config = dict(
    encoder_arch='vit',
    model='masked image model',
    dataset='microscope photos of single blood and bone marrow cells',
    train_examples=194171,
    image_size=48,
    crop_scale_min=1,
    horizontal_flip=True,
    translate=0.12,
    method='mae',
    mask_ratio=0.5,
    loss='mse',
    encoder_norm='layernorm',
    encoder_norm_position='sandwich',
    encoder_activation='gelu_tanh',
    encoder_mlp_ratio=2,
    encoder_head_dim=64,
    encoder_fused_qkv=True,
    encoder_bias='all',
    encoder_qk_norm=False,
    encoder_parallel_block=False,
    encoder_inner_norm=False,
    encoder_patch_size=[4, 4],
    encoder_layers=6,
    encoder_width=256,
    encoder_positions='learned',
    decoder_width=128,
    norm_pix_loss=False,
    decoder_layers=4,
    init='kaiming_normal',
    optimizer='muon',
    muon_scale='match_rms_adamw',
    lr=0.0054,
    momentum=0.9,
    nesterov=True,
    orthogonalizer='newton_schulz_5',
    adamw_lr_other_params=0.00072,
    grad_clip=3.0,
    gradient_centralization=True,
    ema_decay=0.995,
    steps=14000,
    batch_size=384,
    epochs=27.7,
    lr_schedule='wsd',
    decay_fraction=0.4,
    final_lr_fraction=0,
    warmup_steps=280,
    weight_decay=0.03,
    adamw_weight_decay_other_params=0.01,
)
Rows from block 3 of the encoder of a small masked image model, named by matrix and row number. Rows with one number belong to one neuron. Each number is 128 + 24 x the weight over its row's rms, rounded and kept within 0 to 255. All counts start at 0. Numbers have three digits each.
After each neuron's rows are labels from the 100 images, of 14848, where the neuron reaches its highest value: "colour at peak" is the nearest of a few named colours to the mean colour under the peak. Only what is clearly more common there than usual is listed. The data: microscope photos of single blood and bone marrow cells.
# fc1: MLP up (encoder.blocks.3.mlp.fc1.weight, 512x256), inputs 104-155
# fc2: MLP down (encoder.blocks.3.mlp.fc2.weight, 256x512, transposed), outputs 104-155

fc1.241:139153139116160135111131138151145103127123126119119151123151129123139127103128145135137159103140062089103111143081106108165166133114135126155158151101125135
fc2.241:113127162114123115134116134079090133159114064108127144148108105101095086151146166117115080114156137127090119145133169084126127134130140062185132099165141126
colour at peak: purple

fc1.324:142095123157149129117119125141101138162119151107148095087115086124112111106118135135140107121125151145131130132169140176175086120121154127139139172119145119
fc2.324:137157165134077141142119132106082116136099121148128128067154091097113125134171134147108117125132088131134111128129196093122165108139143090126090147137163105
colour at peak: purple; blue

fc1.121:139125082139131153125092119156141123153134120110116149110151169120132162098146115086147129156177111090127125147114101132116150172077089135159117126119161141
fc2.121:108124139188104141076114126148147110118156135149104147122102136111123123122152143172071123106112100172134135094163118126129135140120147095097151144118105105
colour at peak: pink

fc1.444:107153137116164110112132120091158189128142119108137104117083154145100092136155098120168155147172122160101105114097115120153091118147141141098138129087119140
fc2.444:155114127111079151150171106121102086135122107155099132144173101159154178142112156144096098145103102098171134132133182127129168168107144106141134160149161163
colour at peak: purple

fc1.117:099133137103151138145118148122155119137116135183134127130139138091093142192111123073112123145089133119106097132136111108107122098167142112111118126138121138
fc2.117:135147141126117111149112144134070134107134096118107141101121164114127129163154190154150112121121202154159123112154093102127128065113129099145132177140133150
colour at peak: grey

fc1.20:137104122104095116151120116087122181086127125133106148123143144106113110146137115103084115117107144136126122166123119112142132150100139121141118115134112129
fc2.20:123128144147135131150108133112099134122168108100145137121140113109144140163152077107143097129121083071098127122093155151190140173167128106114107127127094133
colour at peak: white

fc1.66:148133128113125127161148122147135103109130134118115108105143113131164146135124150168143127119159160133116189135100093110152118138111183142134158128108076148
fc2.66:112069106108141114136134105124121124123085170099110126130102053078123117180140132156145088076154134122136130135142130137128136114130116121124148124112110151
colour at peak: white

fc1.111:136114151117084157106143152120151183107119100123127115084144140116135123136130147114158179135126132130118080112120133113126114146159147111128096145155161117
fc2.111:137123124093150130148123155109138118153129132147144154118088127104122125156147111153181141102144118143127080139105166153144148139160166106077158130114123134
colour at peak: white

fc1.288:130116126124111129098135135064133124150132113148100142124109095098106118128134108126122135124161121148108149132122146138093099125170133105121102092126123136
fc2.288:114112067106134120076163116146133138138117122125163125144110073100149127139100124170104131111178107150090125116158130099155109076120155153134120127140117148
colour at peak: white

fc1.12:109088136099106107168117084119157140157148121097107132118163186106136100149145123096128115099066166116145083138148120123137119161085103137146128121156139098
fc2.12:145102115167148110111111131130119136117161098128125095159082158117113085120141150144115141111068128141146126119159114126132155156124083145138131121116171167
colour at peak: grey

fc1.478:122103135131143112110122125142102119129076097126118117170116137100131094135090109126129128084140137185099129132096172091089093071126186134141126129150104166
fc2.478:129099100127091111133110163165120127100147109157102122124094110156104152130150098122117142123105103098149126139124156154155127122150118122130136116140128115
colour at peak: black; blue

fc1.465:136169119145127126131111140077150124102139143121105122111095153145138129114165083095146150130192133139104091124114109130098104141116159138127139165094137127
fc2.465:112074129121138130127142146126107152147152066126135119134145112131127155113167170153109140092089119124136177125095152114153118120122095117127128131172132173
colour at peak: blue

fc1.339:087080123095112143122140133124163099133089110130119110128134119166102115153126175098115108159125142080137163121139123103138134153125103106153128140104122162
fc2.339:119133128139127126121135087110158156102168154125164133144109095098131110089107090127128113091122135144082097125137156077121107109150152186135125140135137116
colour at peak: purple

fc1.43:132149136156129123131107106120091161111121109109099133130138161076102107139147115144103102131116132150134116118147168123124088128139195100135167155092158100
fc2.43:157103140090145116159173107100165113136128135145179156128093098156123129144125127152140138131142131128116106141130130154131162141127113148132100093173154175
colour at peak: blue

fc1.149:139132105162103148117112100180089149131118163144149123142111103147128152144106157111161133119115142095160181124147161122144095066163128166132142110138138128
fc2.149:151093154138134121118156126152150124105131102143145161155141173144134106134133112132149143097150128169155106132134108150126148137124164102117162106133104126
colour at peak: white

fc1.353:093124138111105130086114168152106129141143101125084108128132150152118105108120102168142129126103130156162133158111110146144126143125151119146170118087146151
fc2.353:151067146113103125122121139150112150130154189122099159146124111164091109108078127171124130142076135119149175132099134143155094165123118147081166113117122120
colour at peak: grey

fc1.311:130142112106163133089129186147096154141101097101123128107154115112095166143138101106138164102113137116135163141121123093125133066106155097154104143131142136
fc2.311:145144124135093095099129103100136165158145118125104144102172153132157120053138178121176145117144125138112131113124139051092113086093141091135137092139132154
colour at peak: blue

fc1.151:134103145120104088141165119152160108099125160107121086103126107127105144120132156148134109131129159078133105117152128109120138114100131119095153125164095148
fc2.151:118198162086129136149140113162130088117145108159124142076107125115101169172121096110096106147104115171136061152140163109085081119170128122099154114103138128
colour at peak: pink

fc1.219:148131112111143126138093081130138105125101138169148168099154153131126134165137132124107157144104183129167144134169113134148110170146120110156150111138162121
fc2.219:123152133155151131118129126104137119140138130121153156117146126121115104097132123118128141065168172133106148115106138122137141192124151144134122107144135128
colour at peak: grey

fc1.34:138089134128150136120121096148170143124127154109091178113122100121143137190097064146128100102143128143116120118159081136161119102138090137096134121120092106
fc2.34:092111121124135132134154163100100128165159105117129077119095080128111148184107140164133128099125133068105094147137156155104113152089128097121140103159157139
colour at peak: grey

fc1.26:112124098139127110113138140116126147140160099131157149144117084130123122150105115132138115096138124149117126131102171184067135172102150165142123129077138138
fc2.26:110129150144173100124161119129130134124113124127097113129114132136143157079123114104133150142092104103129129154105097102131115081148154095130128116155087129
colour at peak: black

fc1.150:126156103147181127161113150115120101121136088126095108133159133114143130123095159134138111140118095130149151118125107161141114138122073181137135131167101128
fc2.150:095111158139101129049115092131092120164128162141136133135100107142107141131154107113122153125150150111145116143140159138101172135144160097112106079114126150
colour at peak: grey

fc1.247:124181098123134165135150137125106147152182120161123142129098112130152122148100109088114120120132133105115130163131146137097119108100112150077149141116159112
fc2.247:106081118142163099082123162130076134102132150148117164149128126159122098096156155108133165114135146134159133109130133091111133112113158144154087181101141126
colour at peak: purple

fc1.384:120083110126141115126190130137121150121112101086153148160152151136142139120120108148117119095115093176171117128122167121063126079095154190154119104119129152
fc2.384:132131132139109112120115148136160108108108103180137120122118143090118116128109147112131081181161158107133151117111123118161101164150154082133154125148123120
colour at peak: blue

fc1.138:136129097127124109099149134119144106144139111137114166128138146155214184114119126144097128045108157111161137134130145141105116127118075146169092141177105133
fc2.138:135136112137129122132104148099117161123070125150131072118108088109052085120109116102144152141137121149119142109092131119140121119157140126111142094106130116
colour at peak: grey

fc1.165:154145151116126101105111109120119127117127084136116119117129149136109125113154113116128148064121143120116113121112184133110049136131163126154132160114134141
fc2.165:146106103141148138153131143124115094127093152108106147146065144161196124134100075132119136147107110121136146167143121127132171124145154161118120140138135152
colour at peak: blue

fc1.64:179145159141155144128126100113148102131173120143192125121127106132129134119150112116160171125131116123181137134133131110102136134159131121101125119163147105
fc2.64:141074137120087136140129135160087144121098140139100145109138105111190139173158118132125125142120129090112142146112166180118103152125155138169144114117143146
colour at peak: blue; purple

fc1.469:136114109116126118133135083141160092089120120101114118120148143130141126114130146121131142120098160151119124119093125131156120104124147144171129141148130112
fc2.469:102119096128165106141159126151154125147147162124133117109107126115084083155107122119086140080136125102083114140163117137102127147092125164136145147165113143
colour at peak: white

fc1.127:106133119163100096105132157073134145127150116114137147115087142128131112152172155135140107134130133144087161096125112119163173170122153158150152126098128095
fc2.127:106181126155135126115082155095134120105146089136116102135159115103145108149134110131127143141151116113099119153123155089151132145171132128120089088153123111
colour at peak: purple; blue

fc1.427:096109202162115158111084119145143148141113141128136174117103100113141118116141150093118095127108114154116105100067125132112089125141130173127151101082071100
fc2.427:113157180113128123101124142134140102099130173143103133111146131074108110124132141140139115140136131152145129103119132128124105091169130097144151105112159140
colour at peak: grey

fc1.130:129147123107121156131115124073135080121158092102110148130088170122165128105181148120164142115114123106144149160131152124083110142117085098147102145095114161
fc2.130:124085096151155124140099095123086128128175176173128098116141096157115125148102085120146087163171161145135119085150070145134183110098135175080155167134098120
colour at peak: grey

fc1.440:128144152168154153144094130141140143161092111125156090115130167136125096138111119150086161126137129143117141110115132138144131079126149179166127128125148155
fc2.440:183164113143135132130141139117127162114095130147131149114173161116107107107102113137101166106081090167141157129116140134137096092149173115095114117134174067
colour at peak: purple

fc1.9:110140130101108133101137125120152134095126123109126201139123147109143144126134158123086145151091164113111131111177120146126115131100107110177103080145131143
fc2.9:136164144157139129079128112122102123107055120135057113125096184113111111119120167133165159097108114136102119129157139134096094125143133144141132125093146107
colour at peak: blue

fc1.164:130141142114155137127116132076127180131115093150182107109139129122093142101146135120151101134100140106127126150193122106115109108141100166132097131148135114
fc2.164:140115106127152093136148130166148130160149131100170141136174115102113129120131109110167158090141098171120101107107135110109172121143146138105154127096143108
colour at peak: blue

fc1.331:120128137132110106143118144130120176160124123102158094136108136115104105103154129126118166114182140161079120145121141098129093120081173115124148152076154143
fc2.331:077117106116116155124092104125140119133154137136101150127098131172146136112105110160099088145095118116170121109098127131115164149172122088112181155153098132
colour at peak: purple

fc1.365:101134149161106109142086100149152116163112112097097121131160139155113160095104154136100107175092077145124135097100090085083137127158093125127120134095081091
fc2.365:118157143124132121133096095134150099154153142161124152134119093103176112158136122146079136133131120129145172137146119081122141163131103116090132157116117109
colour at peak: white

fc1.245:064101106158123159128122136138125116158129103155139101125111184129174139146125116122096088119101158121100127098115141152098122128099161144157111117116165130
fc2.245:130074150112121108120136144108145104134132152108153129119132136169139145121128102132169194147116095122132136155156132122129129107142110122095124134127102120
colour at peak: blue

fc1.472:099130152084160104126103110123128161142105113161128098150136134116177173135180140155096118141130134113101175144141134111110131106144136166121109141097104091
fc2.472:107119118116134137067110145112134098117144141141113172098120126147130105108121121171170112108143146173159119071108103110112131123129141137155122100111116160
colour at peak: grey

fc1.17:146131088152091150145125099153126174174066080142112073133095144109078126077140150173150159165099152108135144138137127115120125093150123148185117122078140110
fc2.17:118133131152143129141095083080120166136116082130159136120137133107116158103167138123163127140136092101125121114113132106060180109156189093107132100114121109
colour at peak: blue

fc1.78:109138148105132114106129126112119155116108131100134124130166158131132143135142151129105132086147148130144139111121144144139073124103098184143138131143127149
fc2.78:152109089146118158108131124124126123148157122156144119138106089147118140132146108130153137139175112119116125123114135099124135105173132130112108166139117159
colour at peak: grey; blue

fc1.462:137124145107174147128102137144171160142129155144093171145115139111125108161119099173157140093127099143098165106105105143117121108138112118121138136129138124
fc2.462:106126107152157106107098158099150146115111077153116138149099071153136129108121132165115179123130106107125097150119174165114112143114152092126138137105182085
colour at peak: grey

fc1.453:130167113133164128124140118064169158085158113137120101117133165122165122153130121142131138108152133140122107132118116167094101155103135129137129122095142112
fc2.453:142103120109113129148149142091094090173094096127139128150096088149094146126149109124119143119116119076105122118099152076180121107154130126120129127152130157
colour at peak: blue

fc1.405:146194144084129144111146107109114096105132141187165089152127119133142126106155157125123108132141114130118099167162128145174127105125108114109145130131131090
fc2.405:074157160160153177085109169169102120155100153147131141121138154110145120115112137128105146086162113163120122152184135108171148092134119125061109132150094145
colour at peak: pink

fc1.260:121156111142115151148096099137087172135180096135104185101143101160121113132128037107129143124140144130082143142075119118141114095098086149160152132121132153
fc2.260:122122142102135084128119143133179097112095127117124102140120138097167187162117157175096138116145127136148116119166115122125163122146141141119097129127113119
colour at peak: grey

fc1.265:101129139126142151099116127159086151139101128115087140077144118135107130112074189164098126114088142131167172109141179146111120130083104143139168163122117130
fc2.265:111124106120128131125104126094162137130141153134171102162149118152133102129129067116109146158168127133119118132138127108124146107176113116098093100144133130
colour at peak: grey

fc1.452:152115163124096114131133100103105185151129142171090104123129115119175095140144161122121157066152112151113125140142075141102137095119110073163152088104124127
fc2.452:109179108094134111099169105150122143134098113129137108077125113159111110147133115107137149142140140114117136176149134122122116116153117156153123145152127100
colour at peak: white

fc1.236:121171132203126150093169136122154123112137137136118122126162151120126105132155119117127163109124129186105117110181126110106174130117109140096125103084122122
fc2.236:153140123132078122122176107115111152086132147119108084146184086117131177143120101171074129093160140092151165130085084133127136134138124126120144107128083087
colour at peak: purple

fc1.501:154124116135135119113116136118130119066086133161127162140137150149079172101105136133079116172141102119139145071134115138122132139125133116119168152140107145
fc2.501:141157120134103122149161113135125136179159153111079091122168143135111133104107092121115194088142115122128128119106126124126101136113127132152127139115146122
colour at peak: pink

fc1.196:139096146147115121114176115177109118135074076095117149167114170143153124135100150153119129078139138184119113140100159114079098122100161148173121148131121155
fc2.196:117122085119141063102113147059143116109137153138144130110123091131076127130128064138131110167105106106142141130107127145158141141157111093099167100133125129
colour at peak: black; brown

fc1.163:127118107158113106115133131126142115168142103088189133143109105117132138095123138131144138078140121163130103142101171070063077105084154154154162132135129165
fc2.163:139107124123153096098124136103116131099115143152075105139076143146152140146105089123096141124141119100147132138127128149163148133174155084098133133147123115
colour at peak: black; brown

fc1.48:114139129134110095132159142117130137142166094099184131140110135149159116119090108128115136060131115192105108154123176112085101101089159119157114116097137164
fc2.48:103114099115127117117106130145122111099108109140096133124103140075133122161126104160126102155122128077118126111121107146153106164157135162119200140171108104
colour at peak: black

fc1.390:138158114144128141138133145139115176083150153162063113126151135090121106141101133142152123138118157111100098118148110114183101188097108085136106107124157101
fc2.390:112123130080169137176137166129172075111097119128129126100140097126126140123126122117137119150127127115118069156122136129149126086142127135107131113112095119
colour at peak: white

fc1.430:096150155146138164117116168111153158143204130101120105165097159148104136122152116116106127124124086111124102136148131119142138127117170143163152156118122123
fc2.430:104163138097117120137147110126132118098120150121178137092109103149187141143099141100141146178107152122119133131124093145169151148146108157126110110149111152
colour at peak: pink

fc1.70:156126123126163115127119119117129140143127150146130106111142136129131091134147146129138109142144146138069110139138151138113155124118144114137123133158162112
fc2.70:139131115107128158162130138167091113157169093121144141069127191145152145156157126090133130126133115133152120109145119112137171128096125153156145176110166141
colour at peak: white

fc1.250:140105133195143153140113131125117161121115132167070165100131123127126117123120113125129122143131076098140122100124086117122127108115121150118143139088105108
fc2.250:131185121192125110158108161161101084139121104140117143101138097112147136121152141164129091122156076131113115083133112117077156125132135113108162099100121163
colour at peak: grey

fc1.157:152117095129156146135125084115112127129114165153087142109106126139125179113137125128165092144111113126163141133116084107115112121154151129132151117137159120
fc2.157:149135156105139106148089146120164134125121138108107131110145122128150105135143142105139108155113155140140124155141080130173143112109072137106127118097127140
colour at peak: white

fc1.359:111138135138127147140123160170161095087139107107107137126143092075120084136106107113084145169091161117160143135153127154167172148103144135108131139155093087
fc2.359:122115103102133087104136144100087143157129142135107099142146149156113186139117119125153118062113092125132101155148187110110102138126143128129117135123122172
colour at peak: grey; pink

fc1.142:109149114150124136151177097166164124094089130137108115174123135136116091116091111086096121160110102139135151163138107079087139096118101113145136124092105129
fc2.142:156142139160177073100141098093090140158134106130143130139163109123089100148110082156098120114105109131137141132178122113101162123154160126111058115154129166
colour at peak: blue

fc1.466:089134154155124120142092169141117137142117157093113115135114155172124157102104129111125114122118148135138174123113136108139133089082110161109174121150119137
fc2.466:141060105125134140125132117162162168095103141110113158159125083169115144115145109099185122140137164104169110125150113142130134118111106159098122160135123128
colour at peak: black; blue

fc1.161:138126121128153121110136085124174081131115148132135145153161199151133136127118121084104169118095137133108096128120103147118150081146111136146131165140158126
fc2.161:124123087129138102129140172103130114135158147148158109100145122088108108125119086117106139106148123117116093113170127126128116124105128134142128113111165139
colour at peak: white

fc1.406:125144141141153088129136151151124095110126143105135113103120146144111100112111156128151123140114135121137138131116106167140151133118127162121109098122150108
fc2.406:086142113130107135096157071146129164156140181110101113132111138159114112125154125140117110144124085186148152130111140145100114123102147119092109151145125085
colour at peak: purple

fc1.208:149100142123141167118126141125125160106124184115120100098079104123140132097111137124135134141144138150163139119128141109091167135148138128134126129091124124
fc2.208:127152139131116129109125147140138137128135080124165131116163109130106102109115143110128129114089103139150146141095110146167134134114118106134124087137135139
colour at peak: purple; pink

fc1.123:112121101155151127088103138145154107151159159149088154110124106122116081130087092104148110095123101130123121106118157101155123130133106157113148102104112113
fc2.123:127144145127107136125171128113145091119087111121131117118140104122147147147126171142109087140134134121091093151169065131124122123127135104102180119122062138
colour at peak: grey

fc1.90:134161132129160104116153143132181147163198124137129116132104072103150127115139087155124131158166145115109126127136156117105177094127119148177174135071103118
fc2.90:132121145138071113145133161140084128099138105114114135135124106147133168122153115135106140159134151152070098129120139101125125125156130150110106203154108110
colour at peak: purple

fc1.374:153113099127119127130079148128110128127145137117149105129115147121138111137097094128154172164100163099093147118162128153112140123109140180143131148132135181
fc2.374:125126100152109151113161128135209102121135123141117153080130111099123124130121127147119127121094111140146128107106126151118071091140156143125145112136110149
colour at peak: purple

fc1.50:113116101112154119119154142153100081123107134115156195131120134118144121118072139159103121136117136167128090121096156140072111099112136136154106100149154142
fc2.50:133116166138102091097128135140166145127154095128119079141126101112105158149127070135112155116139110124147137119122148095151121157150140111115199130145134118
colour at peak: black; brown

fc1.118:125138130082116120122139141152132154131127187078107134136120126134144087119175098153111092107137153142098180136138173104092129101129128106129159117115150132
fc2.118:137153116131177134110137126126130139113096113137157132107135110159082112108150142112127128107115171136150126119136078167127089111118167148115150115062138113
colour at peak: grey

fc1.203:117122124133121115105149173137093102158124128087127091123128126169143167104128100138144170138164119131129117126114118185139122141138109140141082144179173124
fc2.203:106166096089129139132116130116113130139100111132120135159136141104100114159097112106114138187166152134108139120137141122110154165131128128112134169075128152
colour at peak: grey

fc1.499:138155176166092090119135157180121136122150135128122123178118116169116133162159124107164086112101117141130144110128107126137158119152121161121128096147138117
fc2.499:152167129123090189122152130072121118074155196158086112161116135119146101126137122143148128108107162151075090132132170125071132118145143156118170180143164160
colour at peak: purple

fc1.325:146142142168191139120132101101138129137139112161106092131110091109132120104114129126126104137149170133102140108172187135106136131124114111099124138104079118
fc2.325:137125139117095133118109163104116122116147128139148123158154163170101183132173093142107155127102094128133131153123117101132098111134107125159118124152157140
colour at peak: purple

fc1.98:088159141103118113130137107109129170181095156092118099128142114108132112145150122123112160129141130154094150142100106129128137150146124149136097120108162154
fc2.98:116117119147141136151106132092087155070109148105136138118118105117112125138133092105105130141179103104143161160133153125071105096111121115133148078139133134
colour at peak: pink

fc1.201:110107119147123105095114133128107121151133155071147173145101105132131091098116124133147136098142114169128098092095174106082106110128148158131131156118127135
fc2.201:134125127106142103118162110152132156119160138145129148132140134124132140151115128151129132131122084138134166191127123153163132154105133095119156120157135106
colour at peak: black

fc1.364:132169179133112077098125120096148156091170141132150096156076101173115150113110133137093134144132161145156105150147128135113107139150118129173138140138107089
fc2.364:154055145142168127139105103124141126105124158113115125134112136145143162113145176118121144105116137125178154143117078127183122146101158140130144077136174114
colour at peak: grey

fc1.11:122108149118079143154132149117177127103086172090097066164143081112150120146136177104095130133130138117160095140097117117126141129173134176123126096136128097
fc2.11:141139122117070105123148081125148128177143125118135114110168136080120098085131152141135139159117131108122130088151137134095128138125136151152108136145136122
colour at peak: blue; purple

fc1.282:104126123130164119112122135138079152131110149134208142155090068090135089137120141137118152093149116156109118108123155118112130161127127105129120148079146153
fc2.282:158099147117125111143135101120174109108168099140093120143149163162099161138148101089125114138117150105158100110130124146145125119145129129123141120167107080
colour at peak: blue

fc1.242:144155166081115131137130176103144097111144133121118124151130105117093172140143124077161121078131107086102147165122137115115114136137136133147114151076097167
fc2.242:125136109134085122164122139142124109147111132123172134146100093132105147115126152105115155155122117119166122116122143147103118102146168154128097149160103106
colour at peak: grey

fc1.436:132152117156150155125157103149169145144166128117105123125121081124123163184147114133115104151129147150154116108115178100120119129144097135097138098085111142
fc2.436:148106106111114113121143105090119165151104100112135102149154173130144095155158145105110110100112132095124160153109110153117120144157112147147121131121113155
colour at peak: purple

fc1.27:112114100112112161154079136163141114134086108082128128157132191109119146101120103098162145163119117134082125119144171098121102148123140139049133091126126107
fc2.27:170115098143103131131076118144141111107170130158122148123114163107150113098141157103144143096127173098194139152124145147112121158154124160158109104104128123
colour at peak: pink

fc1.18:112085108119113110112127103093085120130130130112129093132112123150131144160151147134109124128163127090121145141083117145098135073090105198113111114144128105
fc2.18:105166136146130155095176099153106108105116152165120107110138082113131165108103148139102117099125142159163106100128133097175116136137130110140139156140101143
colour at peak: purple

fc1.281:139090110115154076171135136152110131109128143129139138104166142109136124129152113110125140137123112144114130103113067120160171075127111119073112142089138093
fc2.281:096193136136108094135170140158134098137138098122092124124111164134131119154098173102116129136134127132126157131112089136120098157084130156137140170143133143
colour at peak: purple

fc1.191:128131163082143131112158124152118132110119128113141120088093124136141126111079135113120102149144096116094178113146162065150175136105139109147112111185110144
fc2.191:123125136156118106100135138141155152161144134133104104144097071099134155124089148117137094130119095077118155085142147107173115185106126126105142104168113115
colour at peak: pink

fc1.349:142165118119138106098187140098092121130069111180086074127156138108130147124126139086129093102147144149087144118104090102153096105092149128134138139155128140
fc2.349:157115086113130172124159157109119098140151163146137184154122115113152170118163140127090118123122154137172123122120143097200133140129127135131120146089167127
colour at peak: blue

fc1.447:097115109114112107128148178195076160153125121119156146145089154093134093109078142091140125129134121108089139129143129106123141106138117147080133144140139118
fc2.447:157109092179115151127143141131179142107128093156107144132138099122147103123127173180142164123154128125133105150148126134127157092120101115158155147112118129
colour at peak: purple; blue

fc1.500:103166149172119118115128130139142126093145158097139129077124097147126152115115097108115095102152148142092100153129109155133167166133129150161147131157110157
fc2.500:127153155109148187072112127114165111148132140145158105118122132137148112099118126117093161126150100164148148146127156123146148116123142133131092095121166106
colour at peak: grey

fc1.506:124148122130124093143102129127123104171160121096126150146113135138140071100114121157117078104100102145141109129123114110145085125093122156142127085117172145
fc2.506:182120131163095102121140204175158105132135141096129130126114138109131079120089089160196109122171097149123132108155148125162173121148178100109108124124137141
colour at peak: grey